Weights of a small masked image model: encoder patch size [6, 6], 12700 steps.
Rows from block 6 of the encoder, named by matrix and row number. Rows with one number belong to one neuron. Each number is 128 + 24 x the weight over its row's rms, rounded and kept within 0 to 255. All counts start at 0. After the name is the row's rms in percent of the matrix's.
# fc1: MLP up (encoder.blocks.6.mlp.fc1.weight, 640x160), inputs 80-159
# fc2: MLP down (encoder.blocks.6.mlp.fc2.weight, 160x640, transposed), outputs 80-159
fc1.313 051 [104 120  83 150  68 137 139 133 111 146 174 118 123 131 156 136 100 125 118 134 174 129 121 119 137 110 119 111 147 143 159 142 170 151 112 150 143 120 146 122 131 114 161 136 140 156 160 144  86 123 146 142 142 134 110 122 120 151 119 132 116 172 150 152 151 126 149 121 113 110 119 133 158  76  89 149 158 137 128 142]
fc1.314 110 [123 167 154 117 158 156 125 129 103 137 135  92 145 141 114 150 145 119 128  85 144 128 133 184 132  95 118 135 124 111 135 153  91 124 112 152 122 124  60 136 117 161 139 127 113 120 110 114  94 117 173 183 136 140 115 102 201 102 129  96 145 144 133 139 116 106 135 133  96 135 122 166  94 120  95 158 148 130  77 138]
fc1.315 101 [101 120 130  78 144 139 100 174 151 115 166 106 138 144 141 147 109 129 132 115 117  93 146 101  98 117 130 149 144 113  79 109 116 129 180 141 130  84 104  88 123 122 141 131 141 134 126 141 118 133 117 151 117 123 122  91  96 105 131 155 162 147 154 132 136 115 125  70 153 133 136 152 138  63 103 110 143 151 127 168]
fc1.316 095 [148 128 104  98 175 171  98 101 134 145 136 126 150  99 116 131 126 169 115 137 138  93 164  79 105 148  93 127 125 133 127 110 164 145 129 137  91  79 163  89 134 115 149 170 166 125 124 156 123  90 112 114 121 125 126 133 136 109 121 101 105 124 140 115 154 121 108 135 151 131 122 134 104 138 127 166 115 127 132 107]
fc1.317 118 [157 144 125 134 145 104 112  77 146 101 161 158 146 125 152 145 154 154 131 173  98 133 139 159 127 116 122  68  99 141 117 115 139 102  95 106 174 139 128 140  93  90 153 153 160 135 138 129 107 120 129 113 122 125  89 135 149 121 139 139 122 141 118  87 121 152 117 154 114 184 170  92  77 158 131 196  97 137 162 145]
fc1.318 099 [105 138 172 121 130 109 117 125  94 149 134 124 167 135 151 139 108 139 152  81 156 140 153 134 117 119 119  58 128 146 134 136 108 117 123 101 128 104 130 146 120 124 139 132 131  96 131 131 162  82 129 104 130 115  92 160 131 161  87 134 146 131 153 104 109 144 158 162 109 148  83 150 118 134 149 138 143 127 123 177]
fc1.319 069 [114 101  96 124 133 122 175 142 136 117 141 140 115 108 148 119 136 131  74 135 164 107  85 100 110 118 135 153  93  83 110 167 140  92 153 124  75 107 106 132 122 164 200 127 121 108 107 126 104 138 142 108 128  94 116 119 123 128  91 143 109 130 129 137 118 128 154 104 118 118 124 101 113  94 149 117 145 133 103 112]
fc1.320 075 [149  97 122 102 123 151 154 141  94 167  89 114 153 133 184 133 146 112  93 123 147 117 159 130 101 117 183  81 113 117  87 147 117  73  83 129 141 139 110 139 137 105 135 121 146 120 151 139 121 146 133 128 119 134 110 147 101 146 112 119 121 140 131 111 111 120 139 131 112  98 137 115 186 144 142 173 102 119 127 104]
fc1.321 097 [ 74 135 137 145  79  97 101 130 165 127 123 142 132 116 139  43 122 153 160  90  97 155 172 137  83 105 126 138 143 154 144 163 138 124 127 101 168 142 118 113  93 121 128 128 155 103  92 156  94 106 118 148 129 118 130 144 135  96 131 121 115 114 149 118  69 181 134 172 163 134  89 120 113 123 168 129 127 176 156 132]
fc1.322 103 [146 152 143 114 105  97 145  74 104  79 143 145 122 111 133 121 155 113 123 127  96 132 101 138 111 164 125 133  92 130 145 109 114 125  85 172 157 119  84  87 184 124 139 121 137 140 156 151 132 151 130 132 121 147 156 154 178 139 124 127 147 123 123 128 136 145 130 168 164 126 111  96 176 135 111 112 118 154 202 108]
fc1.323 103 [170 148 169 108 111 101  98 149 116 123  97 134 113 104 112 141 111 110 116 108 132 141 137  58 112 135 151 107 165 130 173 126 167 136 109 168 162 151  99 155  82  87  86 161 114 145 130 122 130 103 145 137 116 127 127 182 165 149 111  92 137  99 149 113  94 148 141 159 136 150 140 125 142 124 126 103 109  99 136 127]
fc1.324 105 [127 111 125 135 119  90 116 101 115 133 113 121 145 133 153 142 216 134 151 173 132 120 132 107 128 165 147 160 151 125 108 149 135 124 100 126 107 130 147 127 147 162 100 147 114 118 121 172  80 158 129 101 161 153 123 156 148  88 119 108 132 128 139 134 171 145 134 110 133 133  81 133 127 166 165 165 122 103 112 171]
fc1.325 083 [132 126 106 119 100 125  80 127 110 169 131 115 153 100 153 100 116 117 112 104 137 157 165 145 117 140 118 154 138 137 168  90 102 147 182 143 129 127 120 157 122  81 137 173 138 139 136 120 156 106 118 125 135 115 118 162 102 122 119  82  63 115  91 109 156 130 127 164 137 142 124 158 105 106 128 121 111 108 123 157]
fc1.326 092 [ 62 152 146 144 169 114  78 134 155 121 108 114 142 156  55 131 153 106 111 137 149 123 135 127 122 111  89 141 129 148 159 130 115 153 119 112 144 114 138 153 161 128 150 146 139 104 121 121 104 130 124 128 124 114 127 110 116 114 104 100 169 130 126 103 141 141 112 154 112 133 147 101 152 113 150 154 110 134 114 119]
fc1.327 098 [107 142 104 153 138 132 165  91 124  94 121 140 121 162 133 171 127 118 151 146 105 127 131 153 144  89 138 128 146 172  87 135  89 112 137  74 161 102 139 164 160  77 128 134 159 137 109 113 135 108 122 164 106 124 145 145 125 125 116 134 169 115  78  89 128 110 121 156 108 155 121 128 141  81 121 132  80 159 107 125]
fc1.328 090 [110 130 121 152 121 118  93 165 109 160 128  96 107 138 145 153 158 129 143 135 121 115 121 170 146 105 151 155  81 109 128 128  91 138 128 135 141 151 130 123 130 100 115 122 167 118 116 148  96  90 125 145 126 112  98 134 186 100 104 133 130 103 117 102 170 124 118 132 111  84 107 151 102  94  91 174 115 121 100 117]
fc1.329 091 [146 124 135 147 121 120 127 114 162 136 119  87 145  77  94  93 139 123  88 104 110 144 133 134 147 120  91  85 101 161  76 145 104  98 117 103 136 149 120 135 150 151 201 105 162 101 104 188 128 130 140 162 136 152 116 144 131 128 109 114 185 146 113 157 115 140 125 129 125  86 150 134 127 133 122 127 123 115 154 116]
fc1.330 107 [142 121 180 151 160 113 139 144 103 124 138 157 141 112 107  99  98 114 168 141 144 115 148 116 145 166 145 140 123 203 110 104 112 150 110 142 110 124 120 154 118 102 147  85 105 166  82 122 132 130 135 161 115 133 112 140 174 136 101 151 148 173 154 105 144 123 115 112 105 101 139 144 111 138  92 121 123 122 133 105]
fc1.331 043 [ 99 149 127 100 150 122  94 124 136 150 146 176 111 128 119 140 116 146  95 144 141 125  96 197  96 120 135  92 153 131 100 150 136 139 122 107 189 145 130 144 137 116 120 167 158 140 114 108 133  82 114 105 129 131 152  82  98 112  84 102 102 154 136 166 105 130 142 152 138 116 136 128 180 145 174 134 139  97 162 122]
fc1.332 103 [136 108 141  91 116 148 147 150 142 104  98 140 108 123 117 181 122 112 145 112 196 174 132 101 111 124 168 111 181 165 109 109 110 120 140 109 101 120 134 163  65  88 142 160  92 157 132 105 141  87 133 126 156 107 128 137 133 131 171 156 145 156 159 125 105 132 125 144 147 137 152 137 107 102 138 124 140 142 116 144]
fc1.333 111 [108 136 141 163 123 168 165 108 117 146 180 169 106 165 174  97 146 107  90 155 139 147 127 127 107 121 148 103 120  91 132 126 136 126 110 115 131 100 156 118 168 115 160 161 142 139 100  85 141 139 131 116  84  86 134  94 128 153 119 132 117  84 151 146 124 108 119 149 129  83 159 136 140 122 131 121 162 162 174 149]
fc1.335 082 [119 153 152 117 162 140 142 140  73 112 165 111 124 141 110 123 130 106 145 135 162 146 132 156 136 173 145  99 131 142 161 116  94 124 129 111 108 150 110  98 108 175  97 106 116 164 111 143  67 135 121 142 150 156 104 100 181 165 107 118 119 124 122 120 112  75 129 175 134 121 110 140 116 139  88 119 120 117 112 103]
fc1.336 108 [131 115 187 130  92 144 174 133 146 129 145 143 119 110 139  90 113 128 124 180 163 129 172 112 133 139  96 152 153 144 136  99 109 134 178 127 143 111 125 147 129 141 136 117 128 165 115 119 129  94 118 111 119 164 100 132 165 173 102 152 135  94 143  74 135 155 135 118 138 112 128 137 147 129  99 126 120  95 117 134]
fc1.337 114 [149 148 125 125 141 106 169 135 123  97 121 150 106 145 177 105 158  94 130  99 131 114  83 113  99 162 137 146 163 111 119  92 177 168 153 112 108 137 147  71 108 141 108 111 115 139 149 133 107 151 126 166 111 166 129  87 106 117 117 118 141 136 126 164 126 153 112 132 120 112 116 145 129 103 126 102 157 120 141 138]
fc1.338 099 [154 116 104 140  96 158 134 149 144 146 156  79 127 131 145 118  79 141 144  80 134 140 129 147 159 178 112  71 150 129 132 130 147 102 115 198 166 127 143 134 107 138 155 105 166 139 143 119 135 148 157 148 136 127 130  97 125 157 121 110 156 137  80 124 129 109 117 151 132 144 105 140 120 114 139 138 135 113 103 143]
fc1.339 114 [134 139 156 117 135 145 120 130 100 103  76 167 102 127 142 165 137 133 128 120 123 121 146 157 131 158 103 144 146  86 109 100 102 110 138 132 148 130 134 123 168 107 108 150 107 177 112  78 158 127 132 120 162 131 143 130 160 103 125  94 140  70 132 164 121 146 115 172 139 102 165 111  98 105 102 120 108 107 135 111]
fc1.340 099 [ 99 103 152 125 135 133 142 111 154 164  96 123 121 104 151 111 126 142 128 115 141 104 105 148 167 130 131 120 140 120  90 159 144 114 121  90 111 131 182 186 154 120 115 135 158 158 111 173  96 123 143 102 145 109 153 162 106 140 131 146 149 130 108 139 111 113 151 116 128 120 150 109  77 138  82 132 123 122  89 120]
fc1.341 106 [144 104 130 135 163 131 142 120 126 123 128 105 126 143 141 109 127 133 151 128 158  89 160  99 130 144 148 128 166 131 116 118  98 157 117 159 145 102 139 147 127 176 133 117 153 102 133  94 168 106 126  97  94 161 101 161 115 121 144 133 151  92 156 160 128 120  98 132 178  79 164 121 104 105 147 149 157 158 101 106]
fc1.342 096 [159 144 106  93 111  99 163 114 107 130 138  95 143 116  76 131 153 144  95 126 125 160 157 197 158 111 145 108  99  74  79 129 122 127  95 111 109 149 126 149 154 143  99 128 137 130 106 144 129 110 123 125 110  86 111 153 163 128 143 129 126 157  98 160 153  86 138 158 123 124 172 112 125 129 109 129  84 156 123 142]
fc1.343 095 [154  93 135 109  90 151 117 144 130 155 150 141 120 116 100 153 113 164 117 114 119 131 127 111 120 105 119  82 104  78 150 154 102 139 116 151 122 158 148 100 128 109 131 171 164 156 162 141 143 128  95 112 174 112 131 102 110 104 128 130 173 149 154 177 123  94  99 159 106 134 117 126  89 123 123 165 109 134 130 123]
fc1.345 109 [116 155 154 138 141 134 173 143 110 135 121 145 130 133 166 161 101 108 126 124 147 106 145 104 133 153 138 107 128 121 132 160 119 159 132 126 141 109 102 105 147 160 151 152 123 105 123 145 100 153 101 147 129 124 141 113 103 151 125 145 122 113 138 143 139  48  89 111 133  82  92 127 119 153 132  74 133 127  93 125]
fc1.346 088 [109 107 111 156 181 152 135 123 102  93 125 100  85 143  98 151 162 105  91 143 103 141 108  54 137 136 128 148 118 110 162 102 148 107 114 134 152 122 100 108 166 135 105 145 114 150 134 122  88 161 150 125 124 136 129 145 128 129 127 138 145 194 132 147 132 110 158 111 135 140 140 107 133 158 105 115 131 148 153 108]
fc1.347 102 [136 131 136 133 153 164 103 180 103 103 125 152 164 119 172 129 109 139 118 152 127 107 140 128 145 130 108 123  92 141 174 141 134 144 104 107 131  64 120 115  94 129 157 102 171 128 108 170 150 124 159 146 138 129 122 157 117 128 123 143 138 145 149 125 113 123  92 103  72 139 121 109 140 156 133 122 142 145 150 108]
fc1.348 054 [142 169 129 115  74 141 126 146 144 113 161 153 149 145 146 121 154  92 147 163 129 106 172 102 127 124 150 146 137 103  89  57 151 156  99 136 110 133 144 110 146 111 130  87 199 127 145 103 167 125 139  91 121 126 130  88 134 134  85 137 112 127 135 159 111 147 136 138 137 125 117 115 176 130 129 111  91 119 119 140]
fc1.349 097 [101 130  99 113 140 131 153 121 142 150 134 129 112 127 151 102 125 168 172 142 131 108 144 121 120 116 143 148 139 117  98 121 135 176 163 105 114  87 122 133 151 108 170 136 151 150 164 109 168 104 124 119 121 160 131 157 132 144 147 123 179 165 106 131 149 193 130 125 123 114 129 130  83 150  97 151 126 111 122  94]
fc1.350 108 [129 126 151 138 162 124 102  98 131  85 130 126 123 140 171 138 111  97 142 113 163 132 104 101 105 100 143 138 106 136 145 146 163 116 135 151 135 108 131 118 140 144 137 153 127  90 147 138 129 168 170 163 129 116 132 103  83 131 130 102 158 118  97 177  94 108 109 154 164  60 126 139 153 100 158 142 129 135 110 165]
fc1.351 109 [112 147 146  95 138 107 125 124  88 151 140 161  95 155 139 115 113 156 120 154  80 100 119 138 123 112  84 153  97 162 149  99  94 103 161 143 150 140 129 142 105  97 150 140 113 169 153 133 139 157  95 119  72  99 158 142 134 112 117  69 133 150 125 111 130 136  97 133 133  93 107  98  71 146 135 134  96 153 161 141]
fc1.352 122 [133  83 108 132 111 123 101 133 128 136 115 141 123  86  96 133 129 150 103 128 100 118 133 123 158 114 148 130 144 108 178 132 133 113 178  99 120 166 169 123 103 145 111 124 135 110 138  99 105 134 162  80 159 130 133 132 107  89 126 153 118 156 160 119 139  85 141 154 109 105 115  91 158 121 137 137 138 132  89  93]
fc1.353 104 [ 78 149 150 180 158 150 158 154 147 160 144 147 134 144 152 184 145 152 146 108 149 114 122  86 111 210 136 104 182 114 145 167 138 129 129 129 153  90  96 124 148 147 142  90 125 145 122 130 116 155 113 117 114 149 131 109  85 110 140 125 147 139 147 120 155 143 163 118 154 102 131 132  93 174 140 174 128 125 109 109]
fc1.354 104 [109 125 117 117 155 136 141 134 132 137 146 125 147  88 136 143 112 149 122  93 149  94 167 119 135 129 157  92 143 149 125 127 171 132  76  67 141  97 137 119  84 143 128 117 121 142 141 158 156 155 206 138 113  93 135 154 111 134 114 110 117 120 125 119 114 153 154 119 159 135 134  98 103 110 116 163  77 117 104 114]
fc1.355 088 [137 129 114  90 128 138 156 112 124  75 141 119  77 147 111 136 130 137 135  86 139 149 136 131 141 135 130 116 127 135 149 156 105 112 117 169 113 141 125 134 115 143 144  97 155 134  65 123 137 155  90 123  85 179  96  83 155 149 111 138 153 148 145  94  88  51 129 140 158 130 127 127 177 128 110 130  95 123 119 123]
fc1.357 091 [158 145 145 137 147 131 135 145 106 144 139  76 129 185 119 131 136 115 136 133 128 140 154 134 123 121 142 151 121 104 109 118  93 138 154 124  59 119 140 144 119 161 188 137 154 131 163 119 146 136 180 141 157 144 127 125 131 151 125 129 104 117 162 146 110  86 100 129 146 166 117 147  99 142  93  97 117 124 117 110]
fc1.358 109 [158 104 127 104 117 120 133 119  98 105 130 170 128 119 124 117  88 153 159  90 147  91 162 112 113 126 126 108  88 122 147 157 119  90 115 178 113 172 139 133 101 104 124  85 145 109 143 157 131 143 117 160 112 139 111 147 170 183 162 152 118 156 143 133  96 118 155 134 121 188 135 109 127 109  74 165  98 138 145 129]
fc2.313 075 [158 154 127 146 129 123 126 104 105 129 101 126 126 164 128  85 149 128  97 106 138  86 112 107 131 118  97 151 144 104 171 102 103 147 125 127 108 102  89 175 152 100 144 153 132 124 151  99 133 135 176 163 138 158 129 126 120 142 103 140 101 129 105 132 136 112 137 150 134 108 149 158  91 164 150 166 145 102 106  92]
fc2.314 105 [138  81 128 140 141  67 151 145 141  95 144 180 152 116 131 148 113 140 126 122 111 144  84 119 133 130 146 116 161 127 129 114 137 147 171 121 133 116 118 127 124 109 163 118 148 119 132 178 137 154 100 145 136 113 145 141 126 135 138 152  84 108 131 101 139 122  83 123  84 159  77 114 140 174 128 112 152 140 141 113]
fc2.315 094 [152  85 112 143 130 126 114  91 113 105 102  96 162 137 120  91 153 136 110 118  93 122  98 135 177 130 140 119 146 155 143  83 102 147  91 128  66  88 122 183 155 119 138 162  85 117 154 140 130 116 183 102 132 129 130 122 128 114  97 149 111 130 129 113 146 136 132 132 148 137 138 118 118 166 122 149 172 135  85  98]
fc2.316 099 [120 168 116 104 166  97 153 119 116 122  93 100 164 167 160 119 133 107 124 117 145 119 105 175 164 159 150 118 122 115 105 135  88 129 116 107 163 149 105 167 165 108 111 102 118 136 184  92 109 142 169 143 140 148 109 120 126 103 105 110 129 145 129 134 141 126 145 157 138 128 130 129 117 129 150 120 157 125 123 116]
fc2.317 122 [123 109 120 131 134 116 129 152 127  92  84 139 151  96 130 123 104 110 128 100 162 154 130  97 167  97 153 106 112 135 153 123  87 142 159  92 112 124 103 119 150 118  83 130 153 111 130  93  98 115 104 129 129 168 130 128 108 172 121 143 176 136 125 148 131 132 127 104 106 117  88 140 132 135 161 127 106 112 125 147]
fc2.318 095 [137 151  97 134 133 141 124 118 105 127  74 133 119 136 110 101 165 110 109 131 152 125 130 122 145 133  97 156 147  97 165  91 129 183 138 131  99 105  93 157 149 100 125 157 128 152 153  90 131 112 151 138 110 145  96 127 116 114  89 132 109 140 113 140 132 119 154 135 141  88 147 151  91 154 118 150 126 120 148  46]
fc2.319 082 [162 153 149 134 125 161 108 109  96 126 102  78 135 161 138 116 129 141 125 118 143  86  92 123 166 124 122 126 165 134 174  77 133 176  83 123 119 102 115 133 164  94 119 129 147 148 116 130 141 110 172 147 123 122 106  98 120 119 139 138 135 111 119 135 136 119 145 166 129 103 140 163 118 172  96 160 133 100 128  67]
fc2.320 101 [154 127 110 150 121 139 120 108 117 100 113 128 133 165 136 104 134 149 113 126 153  73  62 119 155 129  83 146 139 116 174  84 122 149 115 124  93 125 103 172 175  79 124 141 129 135 161  84 119  99 149 155 112 143  87 105 132 128 112 152 140 131 121 131 160 113 131 150 143 114 158 145  99 138 116 162 118 108  87  84]
fc2.321 082 [179 131 107 124 150 154 133 127 100 152 110 134 123 133 137 146 142 128  84  85 171 102  77 122 160 132 109 154 104 118 155 100 136 148 107 156  84  89 116 152 183 101 130 122 142 128 195  80  96 129 162 104 145 131 120  84 129 130 134 160 149 127 117 171 159 110 145 133 117 103 161 123 126 134 107 122 137 106 123 141]
fc2.322 104 [121  91 146 114 121 141 128 148 127 128  86 130 134 161 126 185 122 141 108 119 144 110 115  94 156 113  97 134 148 137 116 107  96 172 126 102 116 109 137 126 160 143 120 153 113 103 153 125 129 165 184 125 134 143 134 139 143 117 118 112 139 126 115 146 170 138 157 137 162 123 154 170  85 126 127 158  76  90 120  75]
fc2.323 115 [127 171 134 155 124 167 136 104 191 102 136  94 101 154 122 153 131 117 168 125 126 120 108 141 173 146 102 153 123 139 163 153 133 113 124 134 113  99 129 106 131 163 116 109 150 115 157 101 107 143  70 138 125 160 128 116 113 145 129 129 117 132 135 139 105 123 117 128 126 101 179 122 125 131 126 146 151 119 110 163]
fc2.324 107 [150 147 143 152 138 149 121 116 112 116 115 132 166 141  85 134 138 132 109 119 123 181  95 100 133 142 101 126 105 102 136 131 123  97 139 169 126 152 172  86 113  85  95 142 147 156 112 116 106 161 128 113 124 124 109  97 117 136  82 186  96  96 158 127 113 108 135 140 117 162  89 124 184 129 134 135 115 127 102  88]
fc2.325 100 [102 136 118 105 161 111 139 123 165  90 137 125  90 115  86 131 142 124 145 160  80 129 133 121 136 160 121 103  97 129 122 139 155  78  95 165 145 127 131 119 111 159 122 147 135 106  86 153 107 183 111 111 123 133 147 124 155 134 150 136 117 128 115 139  78 109 108  73 158 146 152  90 174 133 141 134 129 156 126 119]
fc2.326 088 [195 131 110 148  98 152 173 118 144  87 127 140 114 150 176 131  96 181 130 110 132 101  82 116 124 101 102 136 120 129 143  88 105  92 146 124  85 130 113 104 138 104  92 111 101 129 127 105 110 140 162 147 126 150 113 102 132 132  86 153 115 139 137 161 154 111 152 135 172 124  98 145 159 135 120 161 170 128 129  88]
fc2.327 094 [151 148  84 145 143 161 122 177 117 110  94  74 126 127 110 128  77 128 103 112 144 120 125 121 108 122 138 146 145 150 171 127 140 149  96 112  99 146 105 134 159 120 120 122 113 116 148 100 120 127 114 121 114 151 125 117  86 150 110 150 136 139 104 158 196 111 150 126 134  53 179 138 131 189 132 152 124 136 147 111]
fc2.328 103 [117 109 114  92 169  93 137 125 118  86 168 145 132 121  98 135  91 127 113 128 148 149 128 125 118 165 132 146 123 161 143 131 108 148 143 137 138 138 151 112  98 165 136 136 104 140 136 130 155 177  83 135 119 154 141 130 136 126 175 111 174 100 131 120 102 153 132 111 141 128 141  82 149 130 153  84 164 160 166 155]
fc2.329 081 [165 110 139 139 136 131 151 139 116 103 126 127 104 179 111 131 123 163 135 105 146 103 101 108 103 119 135 113 143 114 189  87 113 147 113 142 122 122  77 161 147 105 119 130 105 131 141  98 113 118 179 161 148  91 109  73 131 149 135 147  99 171 108 114 128 110 149 183 167 100 113 151 108 125 146 127 134 109 117  83]
fc2.330 090 [144 136 106 153 136 145 100 161  91 126 111 117 158 167 137 112 114 140 110 125 117 112  76 141 134 103 126 163 133  85 176 129 113 144 183 133 113 109 103 132 145 102 145 172 104 117 138  76 112 135 163 110 129 118 104 108 111 115  98 140 141 144 143 167 127 147 125 152 118 111 148 147 159 123 157 127 173 115 114  84]
fc2.331 101 [137 128 106 141 137 140 132 134 114 111 105 115 147 175 137  97 140 140 110 111 143  96  95 120 147 110  92 149 149 116 158  85 103 168 115 105  91 100 127 174 165  83 124 127 138 118 151  91 116 105 176 143 123 160  92 114 116 118  82 134 117 133 134 139 140 122 157 150 126  91 152 147 107 142 110 148 116  93 100  62]
fc2.332 099 [ 96 150 102 109 121  80 145 145 123 128 104 161 131 130 143 143 132 105 107  81  91 114 184 153 142 128  95 142  96 125 204 156 136 115 133 144 118  94 125 174 145 104 129 127 126 100 164 148 146  96 105 114  84 143 124 144 119 100 171 149 107 101 101 137 112 143 165 104 117 159 148 105 115 148 126 142 125 114 116 112]
fc2.333 116 [128 143 130 122 122 107 126 123 136 158  97 116 167  72  71 156 128 133 167 157 126  98 144 106 142 109 111  65 131 143 106 124 134 132 151 140 175 107 118 127 123 135 125  96 158 125 116 150 139 135  73 102 174 118 148 153 125  86 110 139 152 108 136 106 153 156 125 108 143 152 102  95 146 121 163 120 139 147 124 130]
fc2.335 097 [148 126 146 124 124 107 117 169 138 128 141 158 100  88 150 158 144 130 145 155 107 147 112 113 133 125 148 113 125  87  87 150 156  84 133 135 178 124 154  74 128 141 125 168 132 132 142 133 151 127 115  89 127 115 115 160  95 135 131 159 121 126 133 137 138 152 115  80 139 160  84 111  75 121 138 105  92 158 161 164]
fc2.336 110 [109 164  95 117 183 113  87 185 103 105 110  93 150 139 105  98 103 138 140 117 111 141  77 120 140 146 107 134 151 121 125 115  73 119  98 119  99 129 118 114 131 144 110 112  82 114 101  93 154 147 177 153 132  87 110  99 134  92 123 104 133 127 152  97 121 137 118 128 112 142 118 162 147 113 139  95 153 105 140 131]
fc2.337 101 [149 113 140 125 106 123 123 125 132 128 118 144 171 179 148  86 128 153 105 128  99  90 155 128 116 152 128 112 157 132 140 108 110 134 130 147 101 149 116 143 159  70 118 133 163  88 106 161 161  97 126 158 109 147 114 117 156 144  98 145 134 129 120 134 138  89 127 175 113 111 134  93  94 152 115 154 108 117 144 115]
fc2.338 099 [133 128  95 144 157 132 121 147 124 101  99 101 154 177 115 121 143 118 132 131 142  86 106 129 146 115  97 142 159 133 149 124  91 141 133 127  93 103 108 136 162  75 139 139 150 127 141 104 118 110 140 163 104 127  92  87 112 112  96 146 122 140 151 133 159 151 141 154 112 102 158 152  99 152 136 179 109  82 116  66]
fc2.339 108 [126 122 105 145  88 144 126 115 112 147 129 153 133 145 118 105 123 112 117 158 125 146  96 151 156 134 107 108 143 127 126 125 153 132 116 140  79 133 113 112 131  69 115 160 154 103 185 139  88 124 157 137  92 144 121 133 112 151 119 166  90 136 139  93 138  92 140  83 141 119 107 153 107 153 130 129 151 102  89  88]
fc2.340 090 [131 136  82 136 142 149 129 116  87  54 114 137 138 125 109 140 129 160 126 119 144 161 129 142 128 132 127 131 149 158 169 118 114 178 113 153 106  87  99 101  95 121  79 125 141 141 152  96 125 107 163 165 138 132 100 127 123 128  88 104 111 100 120 168 128 130 136 127 157 120 176 134 126 133 144 147 129 155 135 124]
fc2.341 086 [114 163 147 140 115 171 151 141 100 134  77 123 127 144 120 130 117 121  95 151 101 136 141 138 141  71  97 123 120 127 129 127 140 146 149  98 123 140  78 144 108  93 125  95 127 126 138 125 159 135 142 150 146  94 116 104 106 111 104 105  99 169 110  85 112 146 166 104 141 128 125 155 126 151 108 108 115 121 117 137]
fc2.342 092 [138 114 132 112 146 109 139 139 126 104 115 118 136 157 135 158  99 112 104 117 146 130  87 120  97 143 137 149 128 161 137 104 122 143 118  99 120 138 112 118 138 132 152 118 107 155 176 107  99  93 142 198 110 154 123  96 116 137 103 144 142 124 124 133 130 152 122 138 121 126 136 125 122 181 113 142 171  96 156 121]
fc2.343 106 [100 149 125 101 132 108 146 140 127 106  99 120 144 154 158 130 106 130 118 145 131 137 125 167 141 147 148 128 118 162  90 137 161 108 119 101  89 158 113 154 139 143 113  64 113 113 127 129 112  97 177 189 115 119 130 151 134 154  96 144  80 127 101 115 115 162 139 167 109 147 140 123 132 127 124 152 178  99 130 100]
fc2.345 105 [105  99 104 119 102  99  87 142 112 172 129 152 132 118 122  99 152 117 170 155  87 151  95 147 176 122 162 143 113 144 115 145 142  85 120 144 113 110 163 138 117 124 110 119 122 111 101 134 147 132 141 128 117  92 163 168 130 134 155 109  77 145 107  81  98 169 174 135 140 127 163 117 180 148 112 137  73  81 133 169]
fc2.346 106 [113 134 147  98  87 118 116 129 140 137 119 135 136 154 148 131 123 131 141 116 156 151 157 154 100 121 143  90 138 141 107 183 116  96 140 150 149 143  90 110 107 151 134  86 147 116  98 144 174 135  74 103  95 103 167 156 134 139 164 126  96  89 162 114 124 159 128 123 101 114 116 122 114  86 179 106 110 150 122 190]
fc2.347 107 [101 138 107  88  92 149 140 110 121 126  85 114 125 125 100 157 135 126 119 117 160 150 129 139 143  94 110 139 177 117 103 138  79 123 104 138 102 138 135 150 157 136  92 128 117 125  87  76 138 197 112 147 137 133 113 114 137  94 141  81 112 108 139 115 134 127 132 126 140 126 134 133 149 144 146 120 105 110 163 157]
fc2.348 096 [134 128  96 145 146 137 126 121 108 107 108 111 150 160 134 101 133 139 100 108 147  93  97 122 162 134  96 148 151 127 156  84 115 172 123 108  86 111 119 165 167  73 133 138 130 127 148  87  98  95 168 154 122 146 104 104 119 118  94 143 126 144 135 134 152 125 153 163 122  97 145 154 102 154 119 166 132 101 104  80]
fc2.349 090 [131 147 166 143 169 117 113 137 126 118 115 117 124 136  99 100 107 126 127 114 110 149 118 112 173 116  95 108 142 117 113  84 104  72 113 136 111 149  89 132 145 128 123 165 112 120 106 141  83 131 125 118 142 153 112 135 103 123  95 110  52 127 140 119 103 134 109 118 128  99  92 105 163 138 148 146 155 129 130 171]
fc2.350 106 [126 100 110 117 146 140 128  97 118 147 109  89 115 131 105 109 134 154 124  99  96 108  88 120 161 154  67 163 154 148 171  94 113 175 139 111  88 123 131 155 140  74 108 121 127 124 138 110 105  83 171 135 130 136  95 124 110 131 115 150 139 139 119  92 126 124 140 144 132 112 152 130 111 154 141 144 151 133 114  87]
fc2.351 099 [147  89 146 147 132 120 152 114 127 115 114 121 145 191 137 118 165 128 121  95 128 105  87 136 154 136 117 136 136 121 146 129 123 157 133 134  85 104 119 164 138  98 138 115 164 106 168 141 129 128 143 160  94 164 103  98 116 155  86 151 145 114 122 127 134  89 126 145 119 127 154 140  98 142 108 170 119 132  72  88]
fc2.352 118 [109 182 135 116 133 142  99 160 107 106 150 128  63 149 129 125 113 154 103 142 168  80 146 148 127 127 122 165 108 133 133  79 127 118  91 135 136 123 133 120 165  94 124 166 126 133 130 123 136 136 116 114  78  92 128 159 132 159 158 143 124 104 113 119  88 138 133 122 140 145 119 138 104 109 135 106  96 155 145 119]
fc2.353 115 [152 112 127  79 114  99  82 100 126 128 125 126 154  95 128 111 147 119 159 133 142 148 137 180 143  86 152 155  90 116  95 162 125 129 153 157 107 146 130 132  98 157 109 134 146 119  93 138 151 163 106 118 111 139 125 143 149 155 130 131 106 107 155  96 110 148 111 125  90 191 152 126 160 104 131  94 120 136 162 172]
fc2.354 097 [147 133  98 174 142 128 120 111  93 135 135 150 111 109 157 108 118 145 130 100 138 107 131 155 128 127 117 163 109 118 157 131 108 122 176 153  66 122 102 127 155 127 112  96 149 104 159 108 104 165 133 162 161 144 121  86 125 141 117 139 108 113 183 139 144 123  90 131 102 127 141 170 164 144 145 138 134 137 125 129]
fc2.355 082 [122 136 175 154 141 101 132 174  98 100 122 128 152 105 123  93 144 127 138 155 140  94  88 127 183 112 117 142 140  98 146 116 139 131 151 124 133 105 108 146 143  88 117 152 141 146 161 131 134  99 192 146 119 138 144 150 116 127 102 137  94 159 136 161 155 141 137 119  89 127 110 132  71 169 126 143 152 116 126 114]
fc2.357 103 [150 140 157 133  88 129  97 126 149 147 103 140  84  77 136 145 107 133 128 176  74  91 146 163 141  90 169 122 135 122 132 120 194 108 119 128 146 111 129 123  94 111 123 145  85  85 119 155 121 152 140 118 114 106 123 148 137 126 162  98 122 147 130 134 114 136 128 141 131 132 136 111 130 116 119 123 136 123 146 202]
fc2.358 112 [121 122 172 131 161 127 141 125 109  92 105 103  90 178 121 123 135 186 126 124 130 131  90 122 124 167  96 130 157 138 110 106 106 127  99 107  88 117  94  95 128 125  96 131 123 166 177 118 157 122 132 126 123 129 102 119 100 141 105 114  93 162 119 120 134 125 144 142 121 112 157 122  72 179 169 124 138  89 112 133]